Weights of a small image diffusion model.
Model: moe expert_choice, num experts 16, width 128.
Training: soap at rate 0.0027, batches of 384.
Data: trained on aerial photos of the United States (SatlasPretrain), 50862 training examples, 149.5 epochs.
Rows from block 2 of a small image diffusion model, named by matrix and row number. Rows with one number belong to one neuron. Each number is 128 + 32 x the weight over its row's rms, rounded and kept within 0 to 255. All counts start at 0. Numbers have three digits each. After the name is the row's rms in percent of the matrix's.
After each neuron's rows are labels from the 100 images, of 14848 (inputs lightly noised), where the neuron reaches its largest size: "strongest on" is what is common among them. Only what is clearly more common there than usual is listed. The data: aerial photos of the United States (SatlasPretrain).
# gate: MLP gate (model.blocks.2.mlp.gate.weight, 512x128), inputs 0-127
# fc1: MLP up (model.blocks.2.mlp.fc1.weight, 512x128), inputs 0-127
# fc2: MLP down (model.blocks.2.mlp.fc2.weight, 128x512, transposed), outputs 0-127

gate.0 065:132103129115086100105109137138142147055082141190102108121125102118161133122141152160134121152136122073171138129101157095126175223152109086106172184069103067060122116115089157140103148163112152102136094073151137157116025081109127150105103134115117150155073109118122149102096140118131132095170108078067131194063109153103148156164069127107095167108086144132110132110129124151105097129155
fc1.0 196:131108178146144138128116156119091111112107145211161104122143111106146134216152123114121149106147095151085139077161135109191054150134138155124149161123120121063166098126122062148138088134012140124138126123116085115156072134153129185102083097127115134107109133135117138142119116131027094140160165112188149153129103166153116108134132116129137109127136133196074102119142216121119177135126
fc2.0 180:129112099127122127140111156139162163142142139217116093133141124100143163232127123113129108093118103120094137080092112120202046094127129147108104098142122139067134087133109077129125160164014122115113147131127173143079084147142131075119085127114114136126148126146125131138131126119020151133147086152163095120131123156150116134121124164138102113128151116198083096143152042137077135146143
strongest on: building

gate.494 124:134185068114149109184155113087099108158103056130106142075171132120128157104132128119100179134079112137140126125204129151113148144161133162145177124180055192139120082024127137129115124135114119134171122183144126124142096113165096072206118119145149161129153129138093106176148111129125150146144081132118109160118110199146046139210086120137136138139130089132148071123121157125117133130106
fc1.494 085:139108177141120111119098107156114130130149190136141113183066176121172117169130106139147104124145126073120126155043113135142098135105107102102063132122193068160137134223139096140150162135138147127109127070113153088153139154107152146087163149107085146144111134122147167195092163117138108140125157116154144126136139062099206088015149166134125108130153143118095185111129107142150117159175
fc2.494 109:136061071154135097094105125086098102134111190131105114165080129121143143164119107136164170170215120147122135130200128138121055135076112084134176148092065175171127160073130111123100127108127156127157120057146104098140127123101131059067145141138117128142143139116086139170130114120149122159132101115136110105140107100107224168048074108131128135127150158127105193115135165143159115123171
strongest on: crop field

gate.483 067:137118118153091130105159107158120119106135077141133135121137092093255115134107123153110127125118171112089103132116100104136126113118070220145098127157126193125122147167159084112110145178145081133091103100187122118141100119079099087138129085134145150137100142113095161110134095154105076147111113137148143116151163136116133137133158129169107097097144148154097084091109143162127158136119
fc1.483 124:135160106097090146189125134125140118146093178124103106036144107052133112116077175124165159134165140151155123151131161140122089120110155132116141097113162108113167113117131162216130087156134145160151070094092070154112132055156194149120134150162127159179182106082176123109148088143108118148149165164089101143143119118080117121181140161045132121080120099139192179137114107104142140112152
fc2.483 110:136140149119155179186140141118117137112183165140234098050130082120141106117134164152106086127176128118151106153131155121120109115115150117119129169089094185112097125159117154100144141132139112056118159130134179129159143129138183109071179182095146115164141116028100124129137134081120126149103129181095181155119125116152156142154182096183153149153123089118174151048130138185103102150137
strongest on: building

gate.64 078:110154099084124109115120095066090170169150133084088146141089136113255108144113087096127111121119095126135134095148146134146162198131096106151149103093083105126134148125155048118104145145108123115082090143121081031112108143137147114134116117119124120131098105120118142107163148124112119123162144108113127127107097109067105143133097176127073235105151175116126127104172117156090133109091
fc1.64 074:079103135187117121125158138149161202100107139110132163101153141135118167092136073200169113165120128117005086153121117150159107111188107086099097145144155099194124049138125131139116089094199111123103118124145133115167088122169148139118072124122151101121173165131162121156116116155161187135088081120102141161104098144103133160084114154120094047095135159143122143090152122126108132151099
fc2.64 048:129135106105130103078138138151184180098071170173105092127150128144101144127117152131163148161105152175223073106112166123100109165031125141139126122119109120069143155093089144125131068128079121105114127105112127122058139164139142101083176149116071142095147126164176108121164161155188123144081095130081172144138157109089130144112124145137178121107074137104186128145068099160132132112194
strongest on: building

gate.74 075:187111158125069171131131156130141111122228161199117114157111107100142153180127081136166036162141144162094142117170164151091100050113155153139161139105115137137129127123119115148173160155123127113123089153183089065144186109145127132082194127109157105116158143108124190114093101163158104189150144108085186130122088121107107065133108101137125093160125113114111122169119094129160108115085
fc1.74 055:097171117140101106160122171104096139125203112104051143120120143133228148039111104117159069161095160094117118160103106164123133086191140132103086102157116099112102103164143115132155172140092101106099105137099112085164093139166150123119127101191163098137123150193139120060123143146129123128140106138144177108159104147173115134109109127031109122078141104138160117106111081170099118166171
fc2.74 071:077059110188130180150113088138119110115179080091150186119194138142153166097105100147097070088181146197149161163101087148159197133152137089156173130153115149144086140109162165115098156153161124151103100122065104188100083141098110099142043112115139159111140125128134127138120086155117156169131157135182090164161134153150110102112124169153116147153111150145204120172128111143143091120144
strongest on: building

gate.315 057:087164158174160110148169100154145165087134203126138157080113143128198145158155121084085171132110094071156143132137085142093137124115108117227105187134118126088041150090195124140140118110085142104091108113076153126147185134133116156118184154103089126129116100148102198077125137097152094137111129127129159162110142139117115132136113137090120158161090059088086126114183082109114129127096
fc1.315 055:115094083133139128096133098140132124094198121153136078127119138163242113103071131154136122137159144150138111126066155123077135174137148111145102109112139136156189126184119050097162117107153161140160169154100095181094083108122170121129138127172156104141123183119091137124095111205111179158133124132102114120133127140134132145068104114131123109068098153152144092131178106195034092108133
fc2.315 050:150186095119067140122120060096131159101163040165110110150139146142202194114093175139159118147167134120109121144110180153146094148113112143188113162131142147168116096083102142148090110187162153079090094161137140158120094116116102144162144118146162153112151115115151145125189147153125085133134128149146090135169082142149156069098107115145098117179115139110199096177129138152024144161114
strongest on: building

gate.461 137:122066198121117127115201111110116137127163163136101102148131114137082129134176135118126107228100153128109157205148129115181152149145080106152168067153117076083113044157077129114075147104139116080143165110106102096175097100163111111099109154149120124089114149101120164139184145138111155101088122146115160152143134123092181127203137094044128142111131160138070144146128151124122113153119
fc1.461 102:133168046127142144151062133134158125145109144106147145096137129098136133110103155141117115036163096141151128095102127137078139155109131138136121197083122177155156207125196161095165095108085126149129103154136172137088123126074146156160159123128150131168124096150136099153066110125152053158149111106141106090083120130177117150065108178214135082140119092123198127134101090144165155109140
fc2.461 111:144191194153123140126057130128111134120131139117118145110138128130183137095090147131125110021152124104120112082142101120081126116130144126129131080087135091154089205154188138158113168159067090139129157170121096165173130113121145101122138126134117126105139089096116111176162134147143156104185137132150163102105099135183131128023126059067110090127141079132223113127119147149106138128152
strongest on: building

gate.109 070:151176151109105072104091117123100132136133132120162160138101153161192078157174073147136142126094134151078080147130106137115167127118113196117094142070125099149124138100096130151117105091119109092087131158174092106125148139117140090128159150178119167143079116121162108255201141128097132152132116170108087112089151078147190140044092111131079095123164122127155104087146143165098113129169
fc1.109 069:123083063123150093124151149124104146115127153167079077103159121128117037159117152150106130092144074137142069126173160154119152116148226135100180108127155152142093125171147132102094101213140126115131096142088151215109157139160109141098133112089114123123172154126039128154115152102167151129161131147174131126120140095087155116114163096141119092098100086140042105130112169157091137103131
fc2.109 062:149140117110130133093084094147125131127186093081096162153106164122160073137151129097127114170115148159121179119166066174112089118127086082105154110121179141104161174104122123048077115176120126161154102123171132042142144178106131128160122116085126150114182140155060123081129150132117131144079079135104139118132155155179060139080142116174125129110130170145222159139063171112122137123124
strongest on: building

gate.1 086:082183089110148108098119085061234144176112168168133159187089127138112129053170120143138135097110165129090136072053073125069101084135082073124125139121114081143107070107085092114155134131142116121170161142128140163133130126157120117087138114130171138131192124106180094148095155104119093137137088085130210140175128119169133140163137141103114151101139127136126098166119110158142114162140
fc1.1 064:110201124099064208131146135162211136111068129097165093156100163117081106080153142160137130120131138102073172060086122162081079099127139097152157143167124122124155095098137104087136127092148144161128097121118120160096128121121102154131147095143165137169179079114150113163174182132101135130132159081103126115212104138129142129152112148099160117133077158124075084177097119128173168082085
fc2.1 065:128144164105153080123143125177024085103097203178114140165106113151064109080162128157115153096133167132084128067156136122075087212143078067141132123119146141153155082147113090132100114147160121122085062149106119137116124120116115113117143106156186158108103106157111139131113142156118149149127148084123085135191181136175135182185121094185141181144150138143114080115128132138139110154170
strongest on: building

gate.274 056:195126139093136112109045106118151171216100129121123093162153146127238125077093133147134126128157154110135114107161116158123115087133154113151137088149120095135107207116164130168034127118145122130124165161106121222128171107146125144142120112144122128072155098103089176094106120153145093124135141121061113151168142160146101066122105100163085136125088100136112159089116170151103099126160
fc1.274 145:131105119078125152135145125135083141089133073042115137133087102137155131118182135151160184122131086125128147106179128150105089113093112135107024145137135119108155051132089186126132203108117099133139092099138091159130123172149055129164173148161168111178151106117141165128118155097146096145172107124173157108179079169043142149146143105117132165168129139139144072157148118160119110149080
fc2.274 158:126094148070143127126147118122167129195135090007147127141062146175113136128189119144161097133099076126104135121120114149100078148098122129135205117088114153092100032161077167149136082126113094140127164105138152146123113079162065125162180143125152119083159094121125138154136144171155157115174176117136151129158159149061183122140113140163117167093149125132139080115159096130097115139106
strongest on: crop field

gate.367 067:107091140137119156089104151127146161139147122114201113076092113165129163170134049107148128122154111070138072148153192156117087123114097101105128150129118174130221168130143165111072158148140135179058128116136142052105108091132120083118124119114129103156113135128171072158134125100136124155145129074127151130121111130129075170138157142120070080113123171139054156100077064153164082088127
fc1.367 068:126065170173136094116125099061115095132089127145138091110102158130107131119170126140123127149128154127129170094162134139122127161143103102142193122158063112085104124168135159147180107179118099135078150114081091139105175116092121147111106142066073138180163187126138106201187091116076139141114103113122089140078184138098122132107036135189164146120055090126172155116108147149104123150160
fc2.367 063:091192117092143148155107190087108115105104108166150180183146142124044150147122136119138109029111077148161058157158122123111103133111160160129133134110109084192197118154126130135201091135125105153151184129162062073109163152144132150142144123045144112157114086124121169071137126124130119146125140176135121168129097110154119154146085162140106081120157124125145093106094154101122165080105
strongest on: building