From a checkpoint of a small image diffusion model: 4.64M parameters.
Rows from block 5 of a small image diffusion model, named by matrix and row number. Rows with one number within an expert belong to one neuron, the router's apart. Each number is 128 + 24 x the weight over its row's rms, rounded and kept within 0 to 255. All counts start at 0. Numbers have three digits each. After the name is the row's rms in percent of the matrix's.
Before each expert's rows are labels from the 100 images, of 14848 (inputs lightly noised), where the router gives the expert most weight on average: "top examples" is what is common among them. Only what is clearly more common there than usual is listed. The data: aerial photos of the United States (SatlasPretrain).
# router: router (model.blocks.5.mlp.router.weight, 16x128, trained with AdamW), inputs 0-127
# gate: expert gate (model.blocks.5.mlp.gate, 16x64x128), inputs 0-127
# up: expert up (model.blocks.5.mlp.up, 16x64x128), inputs 0-127
# down: expert down (model.blocks.5.mlp.down, 16x128x64, transposed), outputs 0-127

# expert 12
top examples: building
router.12 091:108167124177155109137137143125130102160120058119117118155116142137133087161126092149144133114121123154106113159126141112138167111152107131128119118148114129096140116079083104157128119117147117097154084112089137113174165150115118113146152131146107083123155144108105099093110110094184113140092114107152125124127145155131157149116136169118076130118117104123138116101137163187095135141133
gate.0 102:131100110101107158129079135149146162105144136119181120113155141099153160115139155119086103141133127147151132141120193115111135123099102138116123148139147147110148103122131124143109101138127149130143166156157092109096130075141138145119112156142162159147138109112171112115111114131116157124127146080139148137124104106137075115134108111110145121136115114093075181145127099177196154107121
up.0 105:145175144151175090131137134119136116113124122108109135148102155174113091110135127127129100126112141178094125094136079125124123134140167129156150142107101111114048136128144139121119129127149145123130145136124156159110114089135115137122145158075139093147128148098134156139091143115127126125155148099133110121113172122176145120141095188114140179118109110121119155119120134118054109161131
down.0 087:145039153141125129114136175124124089145151110102139107123112175138150077087142151122155128102117129154144138127137174162100138138166144138106123131147126095157108110114160120142135136096120149136108153099125103147116125090144090153113087113122124163124113147191128163161160159132113151081123105176129159136148134138130154121131137107134134099145131104140152135119129122107066124139117
gate.1 127:156115137126171143135122121105135140110127125117139141149165184102151147134136128136132145128131125100169114113134182081134124123095120126184122147104120149095152110110150141107136105171093131111125212146124155114112101111140148159118101120092120169111096103069140115145117121075119106134118134111135147111110109108109167105140110084127119113138126153098100134152173116140177118141099
up.1 146:114147117098043151135135106138121096138115152153098113133086062153103091142135102111125136132150113147120143128126052146127118119173127133080152132128115134149125191153096132117118116127127145150133121122144135127146122112132129134130161137145144142154147157202112137128157137146121119121125151129107097133129129126145152133134133149143049115110125088137160119098099150115144135120173
down.1 126:107051131141123124128125072121140127118121128161137110139109098133116121129152114098141138139096134123099135147151159172108126126149109143084139129108146133136114139131137149118127125163126114172115089139110133134142122104129131119131150134152114096117121113217143138123142130105132120099168124120129098120115183125124255154144159124100139135132132113105137121118142145150150107104132
gate.2 084:169155100110145099120142184166130111112132110105112113151100124159134116149115202136147120131103138172113124110117079116151154092156115137167137103107099109113122146108112142143151117131115111122116160125130137137159139127127098090158135130145116142133125111142100145098094143148133118131097138155131073140140175122111161114124108144120193179115129088140139120129093138061083121134142
up.2 077:168143123096188120160122180129166105123133110123106126166144176118179167154116118165117120110137126132135115142144112110161151135166111108050112093136115112128059104110174126096110136110126129105146147175142109142139119116132151099132148138117133119111091100113118129133084143122117128096114174152121132140143085123119148104161147097119129153135138128135109110130103114175118127138107
down.2 086:136173121151153131127112099136127108133106134096154112161114029166103148120071130142099088177142123110115130153102077142098157133109144131132136117147128109119135115131147103135128134081110133123142155112118135135110120132133131149100127118115106148101123142097133110134130075139126130137111130165106107146132171097160047097125095119130120120137138092164128099135123083127148146121153
gate.3 090:126130125116118081135133130056102127132174092134134155128152130151129133134079163141126146103102126111166114090161126158108119107167115151115093131128117164115071133127149152131128116154130109136117150160113147128115135129141108093119103154164133149138162104153108093172102134126128105156145174164107142103132112135138074120118113160139103160158101157127115142091072152163129154141102
up.3 076:145117161105124148175090152133155160111126155132139080138125137101120110133160118144101140103122091154134131149119119074134136143105108117131157081118105109157134127121137149148140117103128134154126110100115127128143121120131162164155104129111155207128089158069124118093204140147129134091128080081116126156126129126121123148120113114124111132152130118113117132140130118096114175190112
down.3 086:109166138133106140126141120089101160135114118147152103151122106142128125158092124111146149119146146113118135137152138146137142134135085117124112166176138158125145123148114120107114181162153146140146141152087141119119163180141105148145171120118147059120091138128141064102093119086127109152113140119153152150130145129116125163114141130092108132163132086167162091147155114137159170089099
gate.4 082:138203149122099125158125126111099175126119110120161113171151170096142107114105139138175123164128162155127120135126070107175120125124127157157166121135124127113142124131128127120139111138128154130091158150110109114099095143102134142147136109149123145113133144072137168103083166119091126144112152075118112123061129104109126083101138150138153141126102098138123144117132102149147119147142
up.4 083:139060090127157118164106121132094100128130160114142163110075116083119127104088083130141140121105069124143145121110134174135131129153126148155099117122142139156156113102136146144106151128149145130115111118103128158161137091137131153141086119101115114152194127139122132124128164115126126135155126143156182123111080162094119152153133176098117120109118153162117120108129106116152115102158
down.4 088:136128172097118132126138129156151163118120166163108071116152079154121114110133136117101115177137153120151121088153114176149162105145138098167171141116131120131131114134137155110141112090169150143142105097105151123197137102163140110152130131137150118122111122054108159151124120114152120113121115144135139127110137138150118094120114164136105127128172144126192155145124105129140152114094

# expert 8
top examples: crop field
router.8 094:096134092145096129128145147143118102135146076110092132101143111181119143150135110168137142157147169143142155150134091191141158115134129105127142135090148142109113108096088133143102148152127088129153141101127100092151162097149119087155130128142104114126129116191067096105133101122144110121101145137157128090132141173115106155109149154123155127107093123105141138101141143129118120094149
gate.0 098:171114142121129141096123087090163116128143108135173112134102155128122098147067154107105143137149165141094120151099166152122127169095123170125121126124141129159132105106143124103111170134135103117125052181149152123118127140146124123083137132160127108141135096131140115126100123119102138155144114151121127185121099126145127142145125133110150096104133101170106095157152094134165075137122
up.0 094:138150114110091149155140177141114147138091111092096141121129125104140143099139122154164162133184103160166138081142084154071130137150115113179141133095128126090122114122149136163135117142163122145148150096125126106146129113153152149159111112163138119146127131104114133138189107152105098099117136107159114102134157124099128094131143110108141145098107140076133099111092142084113139123158
down.0 083:102150131086142101088137120093096095147097112137096136137111164142136139128091158116150144114133126154101106089131101113087133119151124120088114120124118134109108119121120120165120149167120113079130113149134118147118157166188114115077135165139100139149148138101127120146084084157126113164128107131194145144157140141102107136178096113135115170115125133157113128158138101156157159155116
gate.1 092:125123121129148155143105175136119141114127108139119153102129142093180103101133142132148151100103109109161168120150120136121098119118124131091145122164125133115053129139151104132120078148132077118117163153131151108124148142162080143137146097132127155111135138065139166163153132134138159109124117150123085126115113145137094124169160155144079125165110121127168099139141129102129100077104
up.1 093:143175158116105129120140069089154102137119150105144061138118114135101121142145129119124143149106117118135138150120140074141110156112163144168148111117110132115101161158134123132111172114151162149124066107134119169098112118122136129143077128117130080113091127116130087124124122164124106145178113119119134146116154131164121129096133132147109098092138132155126172156160153165102117171124
down.1 073:128108126133136125136146090137125133118113126134110123125145132113107122099144095125143118141093141107108113150119123109153128115104162122098102124086139129151140098118145121115142150147113125106120129113162074118131162132104140137170124123119103095109152138169110145135185100125103172137157154193119109187091137152119066116145147103130147139111119206102099121096130128122162105167187
gate.2 087:110100132142080143130132140103138145128171112127135118182087141120125116118094134136082149139124098126133160170131173150145168129144128131110126112150090161096085164131119088127126116121116146135128143117129135126114142179092146122134170125116150229139149107112146123126138129107135154173123131093091111169108087098124128116138102132111098157119128098100110122106110135138147138148085
up.2 085:146100097138126131163181098099127108130153125106152133189120096097202146119110152194115126103115159107137149115129145104117167130140115115102158117141142163125066106123105126124100116111114107145130099133125145139069153127133127136126115146129130127138129123111115114130131148112143131163160122082136105134147100133108142154135078163094152133105085137125142108158166082156142118161128
down.2 090:141105142132114151148104121142161133136119137111131137134169163121100122118127060150126128111132098126148153113159109118090115135127119149097162126129130084123042150134116126134121129071146166124131127130151124107119102083158131102129167162121142204114131115076153157099115115125132112112140149135086127150106078118151124113112129119155168137132143131130102123093103127157088157128158
gate.3 099:162144105120160121109173135083101116121149149112147127175075115141124170115156165098106122147140120111129141106108118159154147141121079155104096122111105140161164071153154063134133131145142129133140135141136154144141139122153099108141151128115133133117120120107096140125106067104092173179083149166123101131135132132134128078106144120113114124167125126116131153144134130147146089105150
up.3 096:151078160122118163153103121118087080112151128132141147126077128154099129165174150155121116136120139143089122154124144111102107117094123129111124108138153124147136110114149067113142115147127085173152127134127143110126125109182120110097098143114134078105137107125166177162108095146130120202138128139161130139104147133146120116132136161133130134153117072137121161144140149140095136098111
down.3 112:141127118132097162098120122124170130094121089112085152121186118143110150138058076127112153120124110145145125137134122151143155136127121116157139122163139115125162116141133127111129122107137128132085139114120157127155113080169114113158123134119127155081076125129159113119102078152099116105157149107158122143150160125189163126131142125118127141140081116159151158128121120153101158080090
gate.4 096:118129107097123145099162113101127140097122132133124114158137111146159117152101115055143119121129115144118097121120118161132139150123122144145136137129106164114105162142120104098159117099124115121143207156143133132161066099118135127145145133090138146133122147117182108145174132143102131097153170119134190111114142042114129126155120120136134108164125130142122087146103124096118105130145
up.4 108:104139136131155086109121132100141134138129170107140162127148178134108132149190120127109114140113121124097113134130164120130115098115147138127135114108118126138020152123111073153123110113127174164107161149115116135114151157143132170136106141143144137108104110155114121139133125107102128164112101144129103141099136121149153091096122116137058161105140118133150122153128144128131181115088
down.4 126:129201142112112103183134122100103128117126154128160123123171090112116134112122147119137139132140150142080129128130145052130127136162154133124135110122124149132208124136124134124112130096159149108129105110126167143104152201131111107092154175129123141189110133136128107120134139127125114137154126138122105141166089125075139117144121114118159152109131124130128150146152107119129118181120

# expert 1
top examples: building
router.1 111:142094131142107163161137146099099156109152078140122113117165104110146164135133131165110138155157148109152170126157120181092150105099146132130110168144167157115139077100139144106156139167153104167147126128141164105110122115135129151107110116098135129115106123150135086148141132155101089125144114111136146117106096141146113147177118097144120088155124167124090111130137124117126112110060
gate.0 116:144126151133118127085140125147103118129159127143103130157144129166148124095055094158164137144127145109174140141152116112122137138103129156131141137144118120146106136135106137121144145171119120114121140117162129133134139136098133172125153126114169135083128147108143135135107110147162133127120129147111118115135159145077137083132119121140143136115136123056123022105051135137102122138120
up.0 073:151153124130149134112173122112129086122163092104143105187149142158164135088104112224144161145145154119160158134144122097152144134097119141105125133119130142143117053120096144118130124136091140133134122131141113117111143138104140144133138119105136149108125162110106113151142104151139097118088155160107151127091130171107101096114105128139159116126121142096110125128089131144124125125067
down.0 143:109119111122131129091130128112072133142134118116144120138127131091128117141237162129086117142149126119165128110106126108131124135125143139120101145138130143141110119122123130141123177068140121139140131123148138128126143125093130187115141128126107124179120120104116123122130106122147128150093121136100144121156112138176126153107124103127140128140123107058130046071069126126144125133121
gate.1 119:129145146107118124091122135104154118124122129159173132111144122117142145160131098133113149119145134124167113125144154123096186137120147132133156111111138186131107152095095141123110108145139124140110141109112092135111096132140136170124132138142114111121101143139107124152114132186115135126158127178135082117144124125123134097132105101154134144126115117127116196118007094105140098149110
up.1 092:143153118091141106127118075136158135127140115163104114128122098089169169162145146151103170111161147106119129139176130127125168104120152121101170094166122168144112122093165134151126119101118150121111084176148087127099121132120119070130167136113107100119137120130107124146118086143117167130142146135142112107148071135150104090142116163151155157112107121101114120156099133109127120145113
down.1 113:119170095137127145073131130139148128154142104089082136141071124103124122099086184126114122131131125144185111136128101128153076123127140119094117109114146099099111124120077115166145129097110111153144141106093127141116153109160138172103096124124131117141142137117123128117145138131121133120127096146132167142126112134128125148116108111136118139127148095160133180117029117128086135157143
gate.2 094:151168173124165102125100085158113111125133104160103123150113105138160119174099124157141106119111123139159116163129030135097138139143145129123104143121095146134131119135098099138137128103115123120138143150158118136160137127128131181154128145141119124121101117149095152142124125102124121146080103145129122113134096108101133155104124115140023143111153159123104132107126110105127144135152
up.2 084:126103141111131115101138056128130124129121128138172119131125150146179137090149136181110145113133162077138130137133114127080166101114168129116163132128107111135177083104146151095133108107110105115128123115115146123124150119127138134124154132115135140107130129110139081126157121152148128104142108125110113155138140186164113118125144104132186098151099099135132149174123138047099120158131
down.2 066:126114176118153153161106079128119120140150087172095098140142130122143094101112094130124127121135093152087111173115057087121090147114114135056118167122135149126134120153118125105108129074107150133111097135102143133134129134144131097152127157123138113139152096055112108149125101130152115119131154118102137115110129110110108115118106144095158119127158075133106118128131133139113107126165
gate.3 111:159131142102157118097135125108097102145128127094115127123077154085178118138128085145126107145142167111069145126140139144126118129094131109112136133104136168134131150150180174157137114125110141143116141141117066134157100125130096128113144073133135084134136122151132213128129108134150145116129136104109138104133106136118096115144125159166143100132129138089118139187130173143119123148129
up.3 085:114149137156112122157097099124150158109133143166164125087153107152091123129113178113130170110099078131177114116126099125113142129163133130146126120140113087135129111134091084104103145127132129120132122114130191103100165123135179108131107194137119151150116093129133066129127147114105104147133116138149114137108158139129147141117118104084161156139138120173126127092106085107143151142126
down.3 137:137125126113126139168140110123142106116136131077108119104080139068114135129141087111139112119131168122188154130161133124103128146139132147136138147157136133152138132129086147148139128104123137121119144134137074123120116113139140137149108180115121148127140124107144248121165170114094117125163126132143145159140117113108102106122134081139125141123130128165140125061123099117125113127156
gate.4 105:147116135135082123080153176195121115136123125146121146098062152081134141096153143147106116135114109107146149141145172088114144123129123118128120131140104149142144104124067166137153129121130154135134098145119168133082108143129097123138132145129123125150134137092131116124173112139121132114114108111095144153145093157091113129166158058133119129117139123146130151105086169154173126125134
up.4 099:124139134117166141177093089077118129122143123108175113164201098156126124135092131107163137126124145138102123090117110161129093125135115122119124123123138097099105128148199105140130115121142135106108180125150072134157124142134152142128128113134135135088126121118128136145071127106118131152155146135175122076113133090163153134117090170106142118148118133107132127142140085130127168124128
down.4 088:114112146090110105151115140191089159139112158112120132142068091099116124113173155132145109184103107131107129105129149153155151116116134111091111113110117175123132126108190168129127146183151117130142126094129162124177159141138137098113122123141137127141130146136115098152173112115138119107121124148136122111126122131126138113154093178108143134123132141074163122153170106147143107086127